Rows from block 5, named by matrix and row number. Rows with one number belong to one neuron. Each number is 500 + 40 x the weight over the matrix's rms, rounded and kept within 0 to 999. All counts start at 0. Numbers have three digits each.
# fc1: MLP up (model.blocks.5.mlp.fc1.weight, 640x160), inputs 0-79
# fc2: MLP down (model.blocks.5.mlp.fc2.weight, 160x640, transposed), outputs 0-79
fc1.280:453499530514539441614473463460557509482467579593510532452417449512491429579506495557487557529474397476511453574472448632551516342474516543589572489429517489473644490447513504397518534560538448518598504479495389489532398562463561533409582453
fc2.280:539525406464508568512353420575564411473579461487523520471426520458457533395547557438459473581463447504464449427531462474640445511475457536510636521416400537596535424461611483521507534509432542379550548540464505567418575524582311568456490503
fc1.281:484590429428511543514363537367583528467453419497439481584511533465395411698529619483459426522456427518474424598563527497508592438409559512454501449498573493514559460500545491407459462492490524502561620473431489550641563517499526534500601481
fc2.281:480475524535536538495556439501554478489505569518527513499452490526530519515468481607484482472530496497484582516520494495494569478601476515514498525480489533553459549663505492475458457417507495626552415445458421559392468493329392486595461464
fc1.282:489547500494477542527472472470457539498470505461477494525593488573444444474426497561506437468472519551589491488564511559440466503460531497458555405480492450516515554452574468469500554479484515485546462494492519544477576563553499531470498496
fc2.282:492544472552481524541455534506461506630540488527489502529489558514497539513522495503467522565566503503469478494531505481456468531504553550536598491505487486432515520457589507421445495499466529513556539476492475516470491467495514503509547432
fc1.283:423495401519524516450465516519520445452490419503515506469551574541481605508502403471501533462509379481490527459424519565535536419510454550499485511438526539483513474535472488438531442502512547448611564512473427512555533466486522520516536512
fc2.283:413533512546495490542502460449465483506516517499571511552553474523476422439546583547468477450525493570514535491467521471499497531501533499495485534501456509511532490544487558466496537481539526483504410426481466471497476460465523514513487578
fc1.285:522504484499420573437528563504466512447500524457507536548544484525535461447494478522517445536561505490473550471436472571509441518467540467494502499500454513514483516499466481394577518454494561462543466509516560599474448512522509550507470450
fc2.285:516505481481546530527526535534460581464594493518475496441493467486486458554464506487512500488426480554443508469554480549502519501510532495550489476497505493557518473457488478509530450420406508478469508474418466532451448529478549485476554489
fc1.286:451477504512492546582558486562476575524488490500392492561465486494467467489557544435440405435493495580496584482444505563511570545428471509548573513564530458454469528501584537444500598487518456460640483444508467418547505455444584498583460481
fc2.286:449465476414471548540451481451457506472468485501523513512548495522524485547541440495533468565533494536549581473467530517466556473588489569382416528524501557537565513517511501480478467490501445499477523537606509617565422488437564475457515431
fc1.287:438590425478567509526510454520468542531530551530460447441494374459544560573514486494447496493438509531508444500483441576469487528450468528545473535509433449513469511524553501473516617504520442519554494527497541492528458403547406538526525407
fc2.287:580492532497497534513518482500440505501440465538506547498561562453469463504456467449521583528532501516547548542430478455470496493546512507443434521484535478472453543512493568491592505500520488483488488476529490487519469520541557485536462480
fc1.288:490486495494488511525494501480500505490508513482468503486545525533491486469540485508535474511494489482503507481509508499517500538498514486527488458494517523495498491515506496481498498495507502502494497508493492494496503504484461515500497514
fc2.288:508534495488483506490524480506506532508467513518504464528494503519498506495478504506471515495499520513493480510500478493505478496505502514511496516474452511517458483485505517517522512503517499511516511477497498526491503491493508519501492484
fc1.289:528486503476503535554516450501504452474463472451554479460466506456563451523513513454491529431563530472456446478510515511386437479491459430519502507506491522505466466443481507524530502459471477570536624558500485478410531504482464476487510517
fc2.289:523540492613519559465492517494510574488508469496406490482479549405484566432497517549455528516552549467470554479523562554501463497480487552527499540502494485476420482545547546546468484542480515537451475425419526571485506533448531472500510466
fc1.290:492572544485533443469377447494492582492489464485486517456447450442585533438402521495576417498528488433541524544598568619514357457416558445489483560492431493396551431460534590557476582475515415523425496515564467554557594528517488446394504382
fc2.290:574497471456516449518372502401551520547437546457395464427489573496474516388549547575556495504547551528496562551452499407466611417650478586662471542498451494577497524509465508418422483539427471443478519572512548513534477452478542539452449549
fc1.291:494478509497481511513506480508470564506504472520505475529466513495481490483481523473505497508486506469501508488504504511502491485523496494484513511509520501511516485497489512469489499504475501541508493477485499495518514482475486474481489506
fc2.291:489512496503496503474475477520515511490519529501526492512483529476509505514496487485500500477490470473501504477494504494492473514534499501508500515498515498522512476491516481510498479504496488490524479482520503488501496492490480492495516513
fc1.292:476518450495498505552520485490517478504470480474472549562495546504501519472558451521477565503475492519468483487460486508529514534487515502482520487462474525478516518461528464524521491525525463469483516504490511546502444501544473504570546500
fc2.292:586483489473446502483481495474442518522479533473506498509457472497522478458473516466521446537456544566502472487502501507508488493522502491492473514524484518504548470540488498559536491487504502487476524470501504503513458554512523508518510551
fc1.293:557535467518523499533541519491593536538468469511506452469534527516475500521414494521436445479565491542553472517487522538485431490505534517522509520449511470433527451474523471500429457515527538503493471510534575515522500620477515493484539514
fc2.293:505446526473494519509539510487521525450458516515526378449465513469447498505548517541524481541508500513490448453491483455546518519463521451501483490459525478542505531440480471453470538478558484551484568500505479565487556513484492504548526514
fc1.295:462554460500520518503463483483474478486525497496496527489536471535530476533495495527504509498511504545472484543511503475505513487477514460497515479536478500526491464481537508500504504524496535534488474458461515538519508456480501479448524511
fc2.295:538506517502484499532446493486472529544480506495538505488474555494506525471509515513501487505508497509523492538493503511514476502465555490481516496461510510481460486514499509525511525545478489517467502482541508547493513486513503469502490443
fc1.296:502497518497482457504508478504502525476498458513522518497495512484513511490475532502533505485497495509459501497437488514496523466486460503524505489493526525505496507516510546509515506459491452510498457468492494509485505545524513494497523497
fc2.296:504429496480509483514506485462527519525472526532470464519496469550540484520455545494483515484494542486515505492496483558531434518490481486488468529484497466476478497506503513464459531528506497479495512505473546517542513503501519514527514488
fc1.297:407550492476514558521512498582523446542564559530569471536504476515448502423524506489464524423452484476443455491507481463534479349605516467504455510519402580435542507537422474521520511498468610601527499539496476421524435472420588436364541590
fc2.297:496444480591490534445458543544548457536486525446427506428415517516578464535374593456551521582592468504560557460575505511499572567476506593436512375437626558477526488404534462467450425544420536410499615533472512496525544433511417495559430471
fc1.298:486463541477512474599518514536466495421471472472437477504493480537508446495427505539484585504499483569585461532504480506515520591453539498513519489480453549515512527604516553482486479537493484475438573511472473532419460498539523464466458482
fc2.298:471454592485451538525493523454537478453556544536499542561384523497489490528507465459538522553467399468460496554493491453538491499588497520523516480501528577518530488506487495459513470470420444504474507525545480504505473507438479541440541400
fc1.299:482505543469442464535520435375417400444497518474504534564442492382548427461495572537606449489579573528443441518536503530469496500481470456516458569562450549465487415518443519498485443450532590573447453499434558625532486478474556474552447438
fc2.299:420399478492540603421496512558535483475503559518525560605521456558515438479406533493545485506505441498556626570445532465502461449519568528574463504548531507475501429516511561449492548527475463583511511454446519515537472469446627502471481529
fc1.300:494507553471533567537489506520495460558482495507484576542469474535481458504503502470495454458492557495497524449520485525406481440490528484520477533526473479514403496485522499465516526467483505529515493488471482477499463523450513457534535492
fc2.300:533477515451467503518499464511453486560491529514483520510489474540442458486468467434510509495523514511530482504497513534520470442518496553495513484495497527504504519518464473490447447455533507533503528504526543477524489567410461505506501463
fc1.301:441560475562508479404464540495559571548551507463528466484544467482464444443529496444495475475453474534542453517432551600447576510469586420433469471489512552504504528537558476456427544482535483552527404527589535478437478493533492540481478465
fc2.301:526509443472482523541491550503523438503482511439548472542596448470540519527518465488494474486591454486522490451458498532442487513451513584517549492554491485541512539514513467502550534540470435495497531501498503481496471533569509516542464456
fc1.302:502428536419504518464438563529480507519467426549465426554517416451553602419421541569588405496529668484559498494481399508645571541485396495521473524553442526360437488599537506564518547405525547501529432455468550501498576509443475620450443492
fc2.302:488536426621505572449495523416559495431419543396454537514463486506425440601592498465491400485589526616465461543493530545420573546495554562582475487455526380579443516509454545568488566522466403541509454532543469483490485521548474494525580501
fc1.303:498455480528427545453413525421522541414472500472538508482499576462496486507498543503532455576475468521432574482502464572429431581495563412412489555452463550524344548401554468530494439443522495540455521545576533493476543460479523586386534583
fc2.303:556461534542529590514568490503524503458514473543453485453525480474572580601558532495482391501502437452463448529551534514556533497523484466454560417516531523571506450490447488532428419547463511445435581461529488547422497532470454472500417528
fc1.304:552475501469481589479494542448526518505487530527520409529497515519522525446417493462521428483495519496514507517510450494530435490509513538488572495582493477494511570502512523487498565499493557433520543518492521522519511540421484505453495492
fc2.304:496516566508514539514542499512506495458561546542513490555468476519464462502461492544511538501542498545517472468460482461499498489517506500530531484494536429485533471455544591521505468497476456430521459475483493486519526490504505542479489523
fc1.305:527481456499479507502498466534530504497463492502477458495509518476507454476490483506464494521536532499532545553498520506567497453414483436533500427525510514500495516536497512449565478482498464577490505415539538538494479457459495520521502573
fc2.305:472477477548528470473506510540475494485454520531530503510564430488486491485466527441563520496516476512507552522441598506477563486532482498491488502535491536482500500459438466538554497457498496497520468506454508482488494509506534530454490436
fc1.306:543450479466435559542483440522529509492519442483596541412555485516514541475609511508527516506395430479520511519486494472472459508479515439498400494515514499489444464486543571460539470493585498423515536560538489511510529513513433483491492567
fc2.306:520446494464551435585453468503591512495465535436524502409457534399490486589503512487574504507493444327514487499550501495520414574441510485436474510481450501552459477443579596429506528482472469495506537523548463475533509575512462508449506516
fc1.307:501526505475513497496519512537501518488519486504509502508499507504487457515505505527482534466467498459527485501484482476518479506506484486467512497490515497497546510512479494518491506482506485504479498486507527476521529511503503483534511513
fc2.307:502512476484458510511528494503513517495484569511485499494531472498522512480486471528485507496514511501488485486518511488481498505480469485476491503506495503508476483492505522509477550478501563516477508502512503528490492468493487538519541499
fc1.308:494500513522502500499491455504469480504520510524488495474515475504459497484504486490499534496476488501500504497501510505474522536480484482521508503502504535481525546495528480494517488508479501498519467493486473486502539470521529504471524512
fc2.308:485543492513478487521490491478490467496470485484494482495513482494497482501495498502517528533492507518486453464466482493499491504492523496502484473515486512510521529526530482526483512473466517472529529527499518514527479522495524511513536492
fc1.309:447490535471616502530498494464451399540533453534543433510512666510546465630597520521459560458480443516427468427447451482548629557483606542568430511480491525430418523491407528477448542435583550556463541468556451465509472413407505424429486596
fc2.309:506456566407555405381465530492623374428549469439555493462381468483438584498519487435533516470556552512382497432587549564452497572477548531549502465528445371606587547495596479472457542512485502476507624608537526569454641429528493403604587501
fc1.310:534458580535454471495517519495483532481466483521524516505484555479526557477455469517475532509484560492504479483461470455478546517519519553499535550530467548480525470491454436537522480484534517479455500474526491509503454463489528492506502533
fc2.310:418516471475539507470518474539505489462463486474468493423506460512425512507521541486503544547505507524511480484461548503520515486531468488475472476428534500541481540480523529476501484513481484462487543486510539472499509510494553476520534487
fc1.311:484512525500531508465560531470508462435509499544582415500509515507433431484541462575536581535507474442568544423477489419480448497424465522434497520516463501481567471541524487503469555517485546551468453530501492490505506455530459436515491503
fc2.311:548538461468502456410574485516622368497485521470510447510477474462535550479486426502489568504500515570498499507470568492511532473545471499468520414535463474497434485483478525511537519518567649522507596539435512498509523512532446419511503507
fc1.312:468467386512493457419501492492525577509522493546414486475487528551366488534464546465424509456441402539516503489555552514541569614547530614556550587492511504446417438540416474397554519453503548400550563561473350531463401415477500653604448531
fc2.312:498593544502467496467514398457508488500531537586482561528510489546520505555463557553491463287479488538485505485391491422438630448477501572451434484565393584572600429540528429471488525414528563563486383473532483502458500543398574456466616544
fc1.313:554484512525518539552510492489496464486503491524468480518496548524513463527506515449433504513512497497497508413504487458513532529526500508472511507498517499482496524498557464481524561560500488448485501499471565549494497451477446512461494502
fc2.313:468474540541489490490503474498550516497498510542493480519511461493508540474498483531518432505482475494568508496534457460444524491537482479464481492524489528555580538530544555516521455497509517440520529535428466476526451445500520482493506590
fc1.314:510527469457439538490460550472565454465460501515483547497474439574496463468468433519433557497468519415503449535469430488528501429501458458541445506513462466549571455468490485505473564531520522522481465464517517487444444481592516545456506521
fc2.314:548527473560574452487508473536417500524421469539486597476524491518533513464450557499605550501482559490444551452423540458579491479445491545469489536448553532488441438588470443454449530486523459544506424546496539497514491537548520460508506453
fc1.315:516499496506528506495514513545469495500511505506489538490504500496488499504516470434473480525471503511517487529508504511511485485496480519511522470492486485486483516492512519502495466465476523517506519523517533482529467493487544455486500560
fc2.315:509482456507493500501500518499476512503529519526540523525505493518502508513510497501489534457494469516510517476468523494518509493484492506497476479501478507549498490510476517516482503478513461480477497508538453534537505515490502485453535491
fc1.316:478527525468422519478514565485459465440407551459543565539534514495593512451525483477504522530446439545453485473485485504486446467476492481472516495579497533534525561485468517438567511470476567489527443482498536534456505478547531533508471426
fc2.316:568534494451514501472510479504488531511531413471477534442455484445450561543437481504487456516457450537459501538501541499538518509539509531516464507452551506500481460520502495505571454479448489428505522502422499454426528576558510492518467492
fc1.317:484561545514502529544481441529517503469490479450485494432487514493474542507491493532536527525514456471544500494504554532502502458483496523520471525459521424454534524447456503567508456534469543555503481516493481524550503505448506434580461518
fc2.317:487465544510465425428445508482532474517492510507574495458531501499534465556454445419490513526511501473491474552532515503519428467488535471489467522506538511505490587477512530473490440456497485538495514444454448479475525520515464471486475484
fc1.318:480458499490474464519547506482497492436490529523517468503496528466512473473519527505480497507504488495486476544486614485418516521429499525508503508443443493545484476493487546423482548497482547511516527390484546538497473537429581492586498514
fc2.318:478450478508493490481531476492541487496495487514531477516489470534520480509529517479500498410466509500457519472500479493470544491530506513488464545544463539501506537481437500473534444523513450461525413473528495484478491544513476463476560584
fc1.319:523424527559490526529440534472601605468449547533529609429504355501569412423494420493496537483552440488499475451414580337461500474511515460492569607498494469567452491499542532546558527413401618475494408557440511544536574671498568445577448389
fc2.319:434506577488511488522495412526545495309539530386538506637525504484508556480526469428489518522555491499483584511541444498499544522561510530373516425458515533468513531445428458415465492485447402460612607483555521450582483553532415511617545563
fc1.320:485541491542478538549502471471498475493480523473482533488479482476527494481465516498544527526521503427502489494478485490476507478516542507493505535486503481518471500487504491552491502497454529477436513470520471506499499513494490527544495495
fc2.320:536493492524500472543510509472536522496460456487506514485508488484489505483534551494484454482505509510485522512552511545526501563477547466459482540466470459455488455521470524473517478487503501527496530519520531531457465492499492456506544519
fc1.321:501509501493485479545530518478488511501486489491504478519480492475487513485490496494532506506503494515528472460547508529480503497490484501526504509504484461494484507543468521499487500490489515503510451482531479477495525478496494495517480521
fc2.321:521488462484460481478502467513531469500528514492505498508485470473485498508508498505477480483493504497491480497484543537527474492470509536513499511518510517465501466481500506483526520494459493510500530527509526508527508503483503476552506486
fc1.322:498513511470503443522528575485505518540487522501502529491494480502489549512520552543534521499481449495538483436509496532528486494445566512492498558483503487515446441553503521505484473519529557494538464496551498439455560433485519502430522507
fc2.322:526476560499498490548492455525488485500488484537500577472513509493512508495519527499474459522501476518526504443507476521552519474450459455504514428535575566444463480504473502484487576527527481472498489472445522537523516479545484514505522503
fc1.323:514410520508499500492580519489470481544492442458469469547494502497518522537513526489463523384488462495523528501460506525395509475536509491545562454500466452488470574457473546455501492513542514531492482546497549483469531526539504513505496560
fc2.323:500480510485495482568473481468537486457481513534487562511458493458538509463511555528556518526468472457484528466504421471498537477512520479473526520492497518501516545518526512488544472476456430499485491540563499520563550502469506473484482489
fc1.324:483483478524541540467462485519510520562511538552478461609558508465511536534437439505501484550550510462531516526510472482415478492445472536552510514611518435527461501412486540459432562544469523546555530523581445443564430500477507579503505529
fc2.324:556580506475518589525512451503506530488471437509483520516474513475547517497545404628495456454506468478561579478460447526464505551517381496460505559423503566510438533518527488458475567504467514469534532583552508493393489489510499525538472511
fc1.325:470480516489466504528467517493487473521530500462503502492471523495473490427515449556458474480527488540473492463485514468452533486509482549479519486496465503458514522483483447526520473481480480461469510501527522534506497523530480501518521510
fc2.325:523480522466476524473402492498522546480509510556506518490512458471474475513486439485505499497479545516504513519461470538502474468485508463492505461500489481496469543507523487502454522497588494486497507466523500519516449518539455519495510467
fc1.326:509498484481535484474400459421443528413488486487566454510595464472517512480465500574542510530466528534548488564530548490525442569459528435541529435450458480515459532425537500444478532493469520530462422561456466537517515558463464496525485474
fc2.326:514487535515527450478398510466463513419488551376518501530480511464502492491530531498548523539562444467447514522500487472489503465548512462567498585512503477505583538529535557488462529494501493492615517542465497476509500501486492483557471513
fc1.327:530511526466501498495504525461456468513493489521491508530502475462513488509503521527477486498496506526496502494508501508485524517500485532506497486484496547495485515535502478494527510490495520515474482511488486502466525501492490516505502501
fc2.327:480529491478511527509505471510542499493474509513466541489491511510482489472510494490486508491503513531490481470463501502480504476508505524492483508489512499518499498483479484501490489468531541511505492486508478491523523524500523497515495492
fc1.328:547454555466550486552496492575512506459509523542472464489456501539516491560488506479492557563492498516525533544538494442528452436495508514482507528490459548513562500455462575454479471539503508519504556534494504453498457475482502533440512497
fc2.328:476439511542478500463465474539560510517511512518509493530520500467521508514487478501469494461496514443541511494489552505489537549527475522454517511478527504538552528499532450456476547467521435428555534457512517571517510551500525449527490546
fc1.329:481538439515429458494500504433474488515533529519462526518449497523436459531511491485478516488514476476565533525493500570512479460528492501492490526475514503523507538489543537501500520551516469476473508513554519547510452527462516479483559461
fc2.329:543479498475485532473456549505530509540455500496486448464488511490531499460545492475492501529512478563513515492500449529502442507484517494522527499491487465532471475470534489460475504483491567475486480507484482513464531535585497498539488475
fc1.330:440504492569550455487467567387439606455561474509467518574506498418497440483564554509555637573450430487400443382655383576584457430538470475583558615457486371515456527493593524431540491429626540417454457435567507480516546435435490450558460507
fc2.330:567482419508521552522432566554421456521563434518384636445602445482539432515506520484544502516571466526452509519461539539433599584564451503409473458461554594482434495484395436521427504444494642551451441460561480534598451488468582504412552502
fc1.331:534622527493433382492501485525475619511377528544509540605521617589482461478568438466458476493447495543409458518397543492424438446316462505594637477540461611530525398567553412467476467519509537530549481480501540449492510528437519509457552587
fc2.331:566503423431526571535494577577662455480534492564516513463478409442584593553561422468513512525546462508466494479487570424565480530533451481487460499563433444450583539523506433506553411456486544557461378431574493489494477404456555379473510465
fc1.332:510474552494507459538470548445527475463508573466559424522437483497527479487422587564497496486486513504533477526425485448489477534572579437485492443505505478540512485478568587447459513536540530494562469564430531505554467503440503503526463467
fc2.332:470498506521464457460362551510562533432474525471595467539443467496520503557527496517514526494535500542486451480486506434507448498550490495490515420550462442500567495473540507471503551464424503487517457515459520488526473550509597520551464460
fc1.333:645576479447662557474493694484465444517434499488488598647591436522371358277489631564583478526476502597514525511393379584456503423506453604508433567516600611414568420475480314603541473487469529470425469385581399388604575501532621393391567566
fc2.333:493460486428436512464529488458472532557334565512446394442613478446586507575587402450514646433568559509491444511509558527365494558524524484549499531484437480467323443539485485512577556465550456553585499571614444524558401519565521543483383527
fc1.334:485430543444606599568498466505519479507613487462477486452490457512460545534517449484456523492464385501544510479570447527450544458505523430563525376486518433545500545537514547477473517525489487447458577431491503432429487525584513513425445502
fc2.334:466501561518530550553414474468478381431505477541451579545438602484503474450537548504552460544554482493470603513476427529566421580516458468498520506480460537495517519406554529518617487557476523527473450531531475461567538472534541540390522454
fc1.335:499455448501536510490483441519476555460436509550432450570588481424483526459431521448633337470476634502536473552535492474521495473459407588578576526459450490519500584496527519423438547412523586502496516491553423515436452460473488562486502595
fc2.335:505468461524570518474469496402450469586409421527538538515514485478506457523523477545516478614529472479567551458404491573509412437500531519534406525470514439438560529456503505516527476524590568406561523462447519547451522469536537491527515562
fc1.336:566509429458405515462542495567530514475537474508502591504512477471466446419522526575521558539473491535481465514405386465507410482494507478503496453547492548533494488549545516514559436513419502514489533526349494559450487419509429537408448559
fc2.336:588615532450502498522411438479460555475450491549483485483436426489540587507543455512499465563443556606406452514427533538484535550496431479532492494485399469425619549433436483586600474537449539458480379455555453521450410597481540439514480482
fc1.337:509485492516499497519495504492485488499509492492505495503501501520489490500492497520485504497516496511509497491505490503497504481496513522500503505501515491490508498512495502507498513493506512500508501506485511500510500473482503487495496511
fc2.337:498491494513497493507500499494491491502502518487484505506496488508497500496508508511494498485505481499498482503502491496499499499504513513499500488504507484505489494500508502517513501508504491479506501507473504497497502503499509494503493505
fc1.338:565504485498503528481513501514516508533501515532500525482509501481485516496477490531510473436495517519491482461555564503472445500543500495510528524482481529563500485509467475500505543457458549493469496566479525464539514517455530458506468505
fc2.338:530439514537460524474465524457529443519516537510477488522504515508481495527506471503515451520482511414504483447543495496527491433538519497468502559557518583487517481508473520451519448519514527535468508484572509485535486551511515455543456548
fc1.339:462478508609477448552617555358482361351636484495408527380420465459404547492436489592488540531607437414548472625539450605501572553500594513458495438433563493490474508528575551465471468544565517444477660622431492479492544554633408618483492530
fc2.339:466539456444521541480576515504358553456454523524413397583479447497529420588426531522470391511477402472586395572460477499600502386521552592449654491529536506601495481440636528413394571474478509510560518487499555342492452593489524528439400564
fc1.340:448406549514439530516527596460539520539492478553426508500506427501514570464463512503465460489472480434572455501586482575504457498496538528526570548487497558534452503445549549508565446468504481498503551558513384499454440514535393484515494489
fc2.340:423532497463469458514545464575460536502519558478426499543481372536429545544550461444557495504468486533467474456470454530440473507568471493367518517586586490590462560587530511591476536595462493522567510557527482362503452510560491516504461492
fc1.341:506509498499482471517463501502504500501496511511501513483497506510498520498501507498512486507505498512508501488512510503488473489501501521487502510493515476494486508516501494500491519494512494511482488501506513490510525472506499515486479496
fc2.341:501483486509488481514488510500519489514500524500475528474505509514495509508510504490523496495499493499507486490486512488487496505513495510498497508504503484503482492482524501497496508500493506517484484507482506482503511490511504489478496499
fc1.342:540622551486497518500581546494469460601490534494509528499459521516519427531437420519446515388523516500599454487480496544492476490426494455457477491550496514604518586535468501543468551475521523458517517493433411469492533489442495536463519508
fc2.342:536468543527486560465460488496558470541547528501489564440470493482496585582525516532463541530457414484433500491396422543549410520525463471532462498469534507471520416409519512510612461553430529431491538451542522504498464511515576451513452433
fc1.343:474553439539480546473506480465480506532500425496543503523427499554498528483468503444478543473486515502466531460476507508525532510527496441557525478481529500481546553476497472449533509511498486504475503555486506472536477497470528489507491537
fc2.343:471486520510566463477491508518479491492548513509524486482510515492549433466524530491478526514480490508480540503531460515468525501501503489480502541453479503491441467491553486544522468470520550528561480507437475535524486478512508510485496577
fc1.344:449492570408503488497511528510492473469423461559450540511514567535472457527443497457507568498421474512530545527567488496514487566569492503495556480468475568582489428430441555573523486540441545527510488562494487562559569399483500570496499441
fc2.344:512493460535496534475461527469489445528530512484507489526489459491498533408573539500556501511542499463529417537452449517526560443439522483545509525515462403471516584597536504466411506467455434465492402499555470555488533522528530423462433458
fc1.345:371529464614488541432522531444497546488576495541422536504626459509541453481509593502413502487410498533501569509538455485560550494508510453507525512450435452491449544424483489545566597512596538485521493412548489505575452490453413460495499547
fc2.345:572494467507474531473482536471516563472584419463581508536523504496516426562576479468512458604557448486437517575487531499556571567470515500523535413486566550550477441480518504510484492523522505485441373560525557525613433485563573481447472481
fc1.346:598518503529411489515461514490520464558497530446456521489487479512458416489493505493480490505507533586476532529500507466518514478477498521527486505526572533581495477527469448532490530496524461456535504440519454505466509534483518464507445505
fc2.346:479529505513493464484486541533519439512488478558490560449540529627593450495540496521440465506536516540493543479504529513449477511552467522499437448506505475456525493503543514539531495468507478467502516481562466493496538480485493516509506518
fc1.347:500489518495530503498496508491499507508500489480498493511498484501493498477493491470492500522486506498492479508525479495532483510503496503504526491483486532510491463487486506546495523504493491502525484519480520514482475499500511494487506547
fc2.347:511504496502499486471524518531498493488493488525514537494478521487489491487467505500511492505492507532501489518469487491491501531467513513514510509495529514508506501521486478493497501493513474518512512471522521485497488471500502502488526477
fc1.348:598572545545519500502467486470514526474464497550523529513489567498505425461476479475503485484474502478461397501492547514512488496485523521448491455537474473433521488516498483476570518483463555521481542553503542559443388471538562514490494517
fc2.348:530491496454453474482470513539512420479514491517485510457496559467445527503544579545485524628444518566527506491466530525479477502561523459476501546482503517523516497576526480528483504528510452510491460467511451521487536497473453478550521430
fc1.349:507527507437647544594361459495547448555429442518467407462502465364532482507462491491532441471508592618410478511458550484403609453394475531544408434527506527531573500492549495614453508557487603511466478440590437508512485502512481386484463522
fc2.349:511544417483416496521601472553479496581518460480497509478474552472477456475492431444619492500504395389519498502601498486527466461515452432525539437531576595616533445452572521431515462414532457576411596466544628554446433507557599465594526312
fc1.350:454512546464482489505555503502509481474536518488453528509506452493492492485491480486486506537468500524540535481482515544509530518509537512492523492517517523492488515470562525505548442494459519490518499523518482525489506467542465472502491499
fc2.350:492486520508565472550525549542482534494523520492453518488474474444478514487447496487476498499490453523498506513553467495469468493511453509510518507517481457507493522491570550500475514495468526523531476511489501464493459487524526499474482508
fc1.351:469568475496507495514486460503499538492486517443518453508473507519473498473466508485484479568481511477547467484469483530487522481525492500531587514515498527498527460501464489498495504463514464422453470478475490534465539539495509494471519534
fc2.351:514475511471503496485532448458519472497480524505535489473484510457468468492497458489519493553501514490507532485528514460539451583492507546485426441494483473490496514478495488478447548488494474494487596486520528521557496560505485503492492433
fc1.352:444502488472524489485543472491463523506518555533489553519525489511471499478478511468502465478485459534507518449507517517491503507489528536490524467511512511482476528424498493511569556462473553461485484503471480501487516486534475468471469463
fc2.352:528486533472532482498490504479475570535573528537490526509490492463431478456481503521489507479501502530513465489523478489487476503532512520529511552492492476520506526474519505520530525480473522496487493512477483482494479528477543514488524518
fc1.353:488529509521461512479496519489487508507514518493481503487500480477516497501498493523503521487512533508512479495487544506493477501490480501513496492524524507479488497501484493490497522478508490534511503509532503522453501496495508528492498476
fc2.353:480482515506484495499527514499486500505503505507472509492496493503501497517510502494487499495512517494481509502525470503512536522465510497510496482498486494504485510512494494482515500507504497507515484509494494476472504512468500488498505508
fc1.354:452543504437504453543447532541541501530469570486496502519505471527576537524483474541412489457601440477538392458462535554482401530530502489517566489437528475467489465507502482484449541491504458589444545546575527514523500521512460486435526481
fc2.354:479580516513557466452554450539489540534559544510499510508420471503536509483558476554532537547525527494496437481464532493513570511508523554498458420462510441440539498554511451574441493531435542529514476517418523514524432505463485456478507441
fc1.355:552531444481491484458533495554535518486502515526471461542513476540514516487559441457517504529540517440480445506474542504476544487535461530507523493458463510460457482469464497516449559495460493499451504516518527504494520481450491448447525531
fc2.355:520486482450479494486532496489526466544528511532474549458482495468483453526521478475451509473550484504543535509495449526537501536512570459490496481469504525504486504509464549519490499545525501505506511472474457472481531497493499463497524496
fc1.356:428446460489521496515530483452493553483495537523502476492511470503495501478466481480509506476511504464500504481497512534491485504458527540447488462508506528497488497459509485490546550491495530429499492531499514526515503465517517481483469477
fc2.356:499523495509525493541478525530496554506582556497490485493457505470445504463480497477513481518516512509471506475502468500464504529500512527525498521534525504549462489514506479506556511472507496509468515489518510502463442516494567505527551527
fc1.357:527450410575504477488469507557457534456484553556522521498497399535526452547438441499484494506458547455521565482501417527562511514525514446456471440488532467528537539510499482490504579434575490388451459514482510531448522497539555583491464521
fc2.357:515528523467462538530527519449504536516500496494564539423468548387489450494467558487405508532596449494501502559556544558461542470488524513465517501547523511518396517394495507477492442436438496532533467556482566420543418510482525521549519492
fc1.358:540507519521508517507534483498516488499502506490500510507502484489501505489506499490490492488500499492507506501500496488511508475509488488483530506498510496501506517484493509496500489492529473488505501508514494505510485493513525500487507498
fc2.358:528503480508519478515509494499494494509500503515519496501482492485525500470492504502491505496492526494504471491496499503481500491506504509499486498488503517491475532493505494478510518493535507516511516516476504497492491502496494496507485480
fc1.359:497492463502508501495492488512526529495554485484537526496503503503532531483455476520513520521480526520514470523464523463536495454506512535531473494558500461488525495434516470448506542481466519489493521500519493512545500462522504493525496515
fc2.359:514513492501498467464501527458475497478459497469501524509508467512491467507484476514473530496522473480526549463572505489532491441477444517512525458494503545497516488495431497520506480487564511527529467521490515504459505531504498477454493486
fc1.360:515433513451472527526500520516469471513476465462485550526487531519454484534458407494534546495491529504500558508480513500516522448480507465443478471469486479523503471430476498555513510556517473580513459517550518506497500475518480468491514478
fc2.360:525498512515559537519492493506495568505458462500426497467537486495515484456570554500496502478483496505514492508521505498500558497502486518483525541512558497524512497473541495504465495466499467562559545427471477467460513441532547520501491514
fc1.361:452508499529527499504483491534523504459531544491508488506525472517463501504493480519473512488510497458528501546483503504501503508535468501530522525515457521501473517460508487466458507479492518539479514506509509512521493465501515526496482510
fc2.361:510551526497458498531486448484508466498460494486496531513490536516467481463530554487540483485527511530482489489506505483486485453510514533506497518496510482494515487530495454475540510552482479539460536475505459471453519519494497485497516471
fc1.362:501485476559500503501486515501507477506497515502488544555487518549489541465534499422527518532554525536491495480533516493481507523502503528468493502490464491523493479526477515481552490442503509497517549501496488496529465481480519493506512512
fc2.362:480477488564504498488490502498515504518509444511521522518469486520547486482503476519536487500512499482535420507433515451472496519505482473525480484494507522482494448494491527487515519452530521486537493516495482502511508452492498494479520545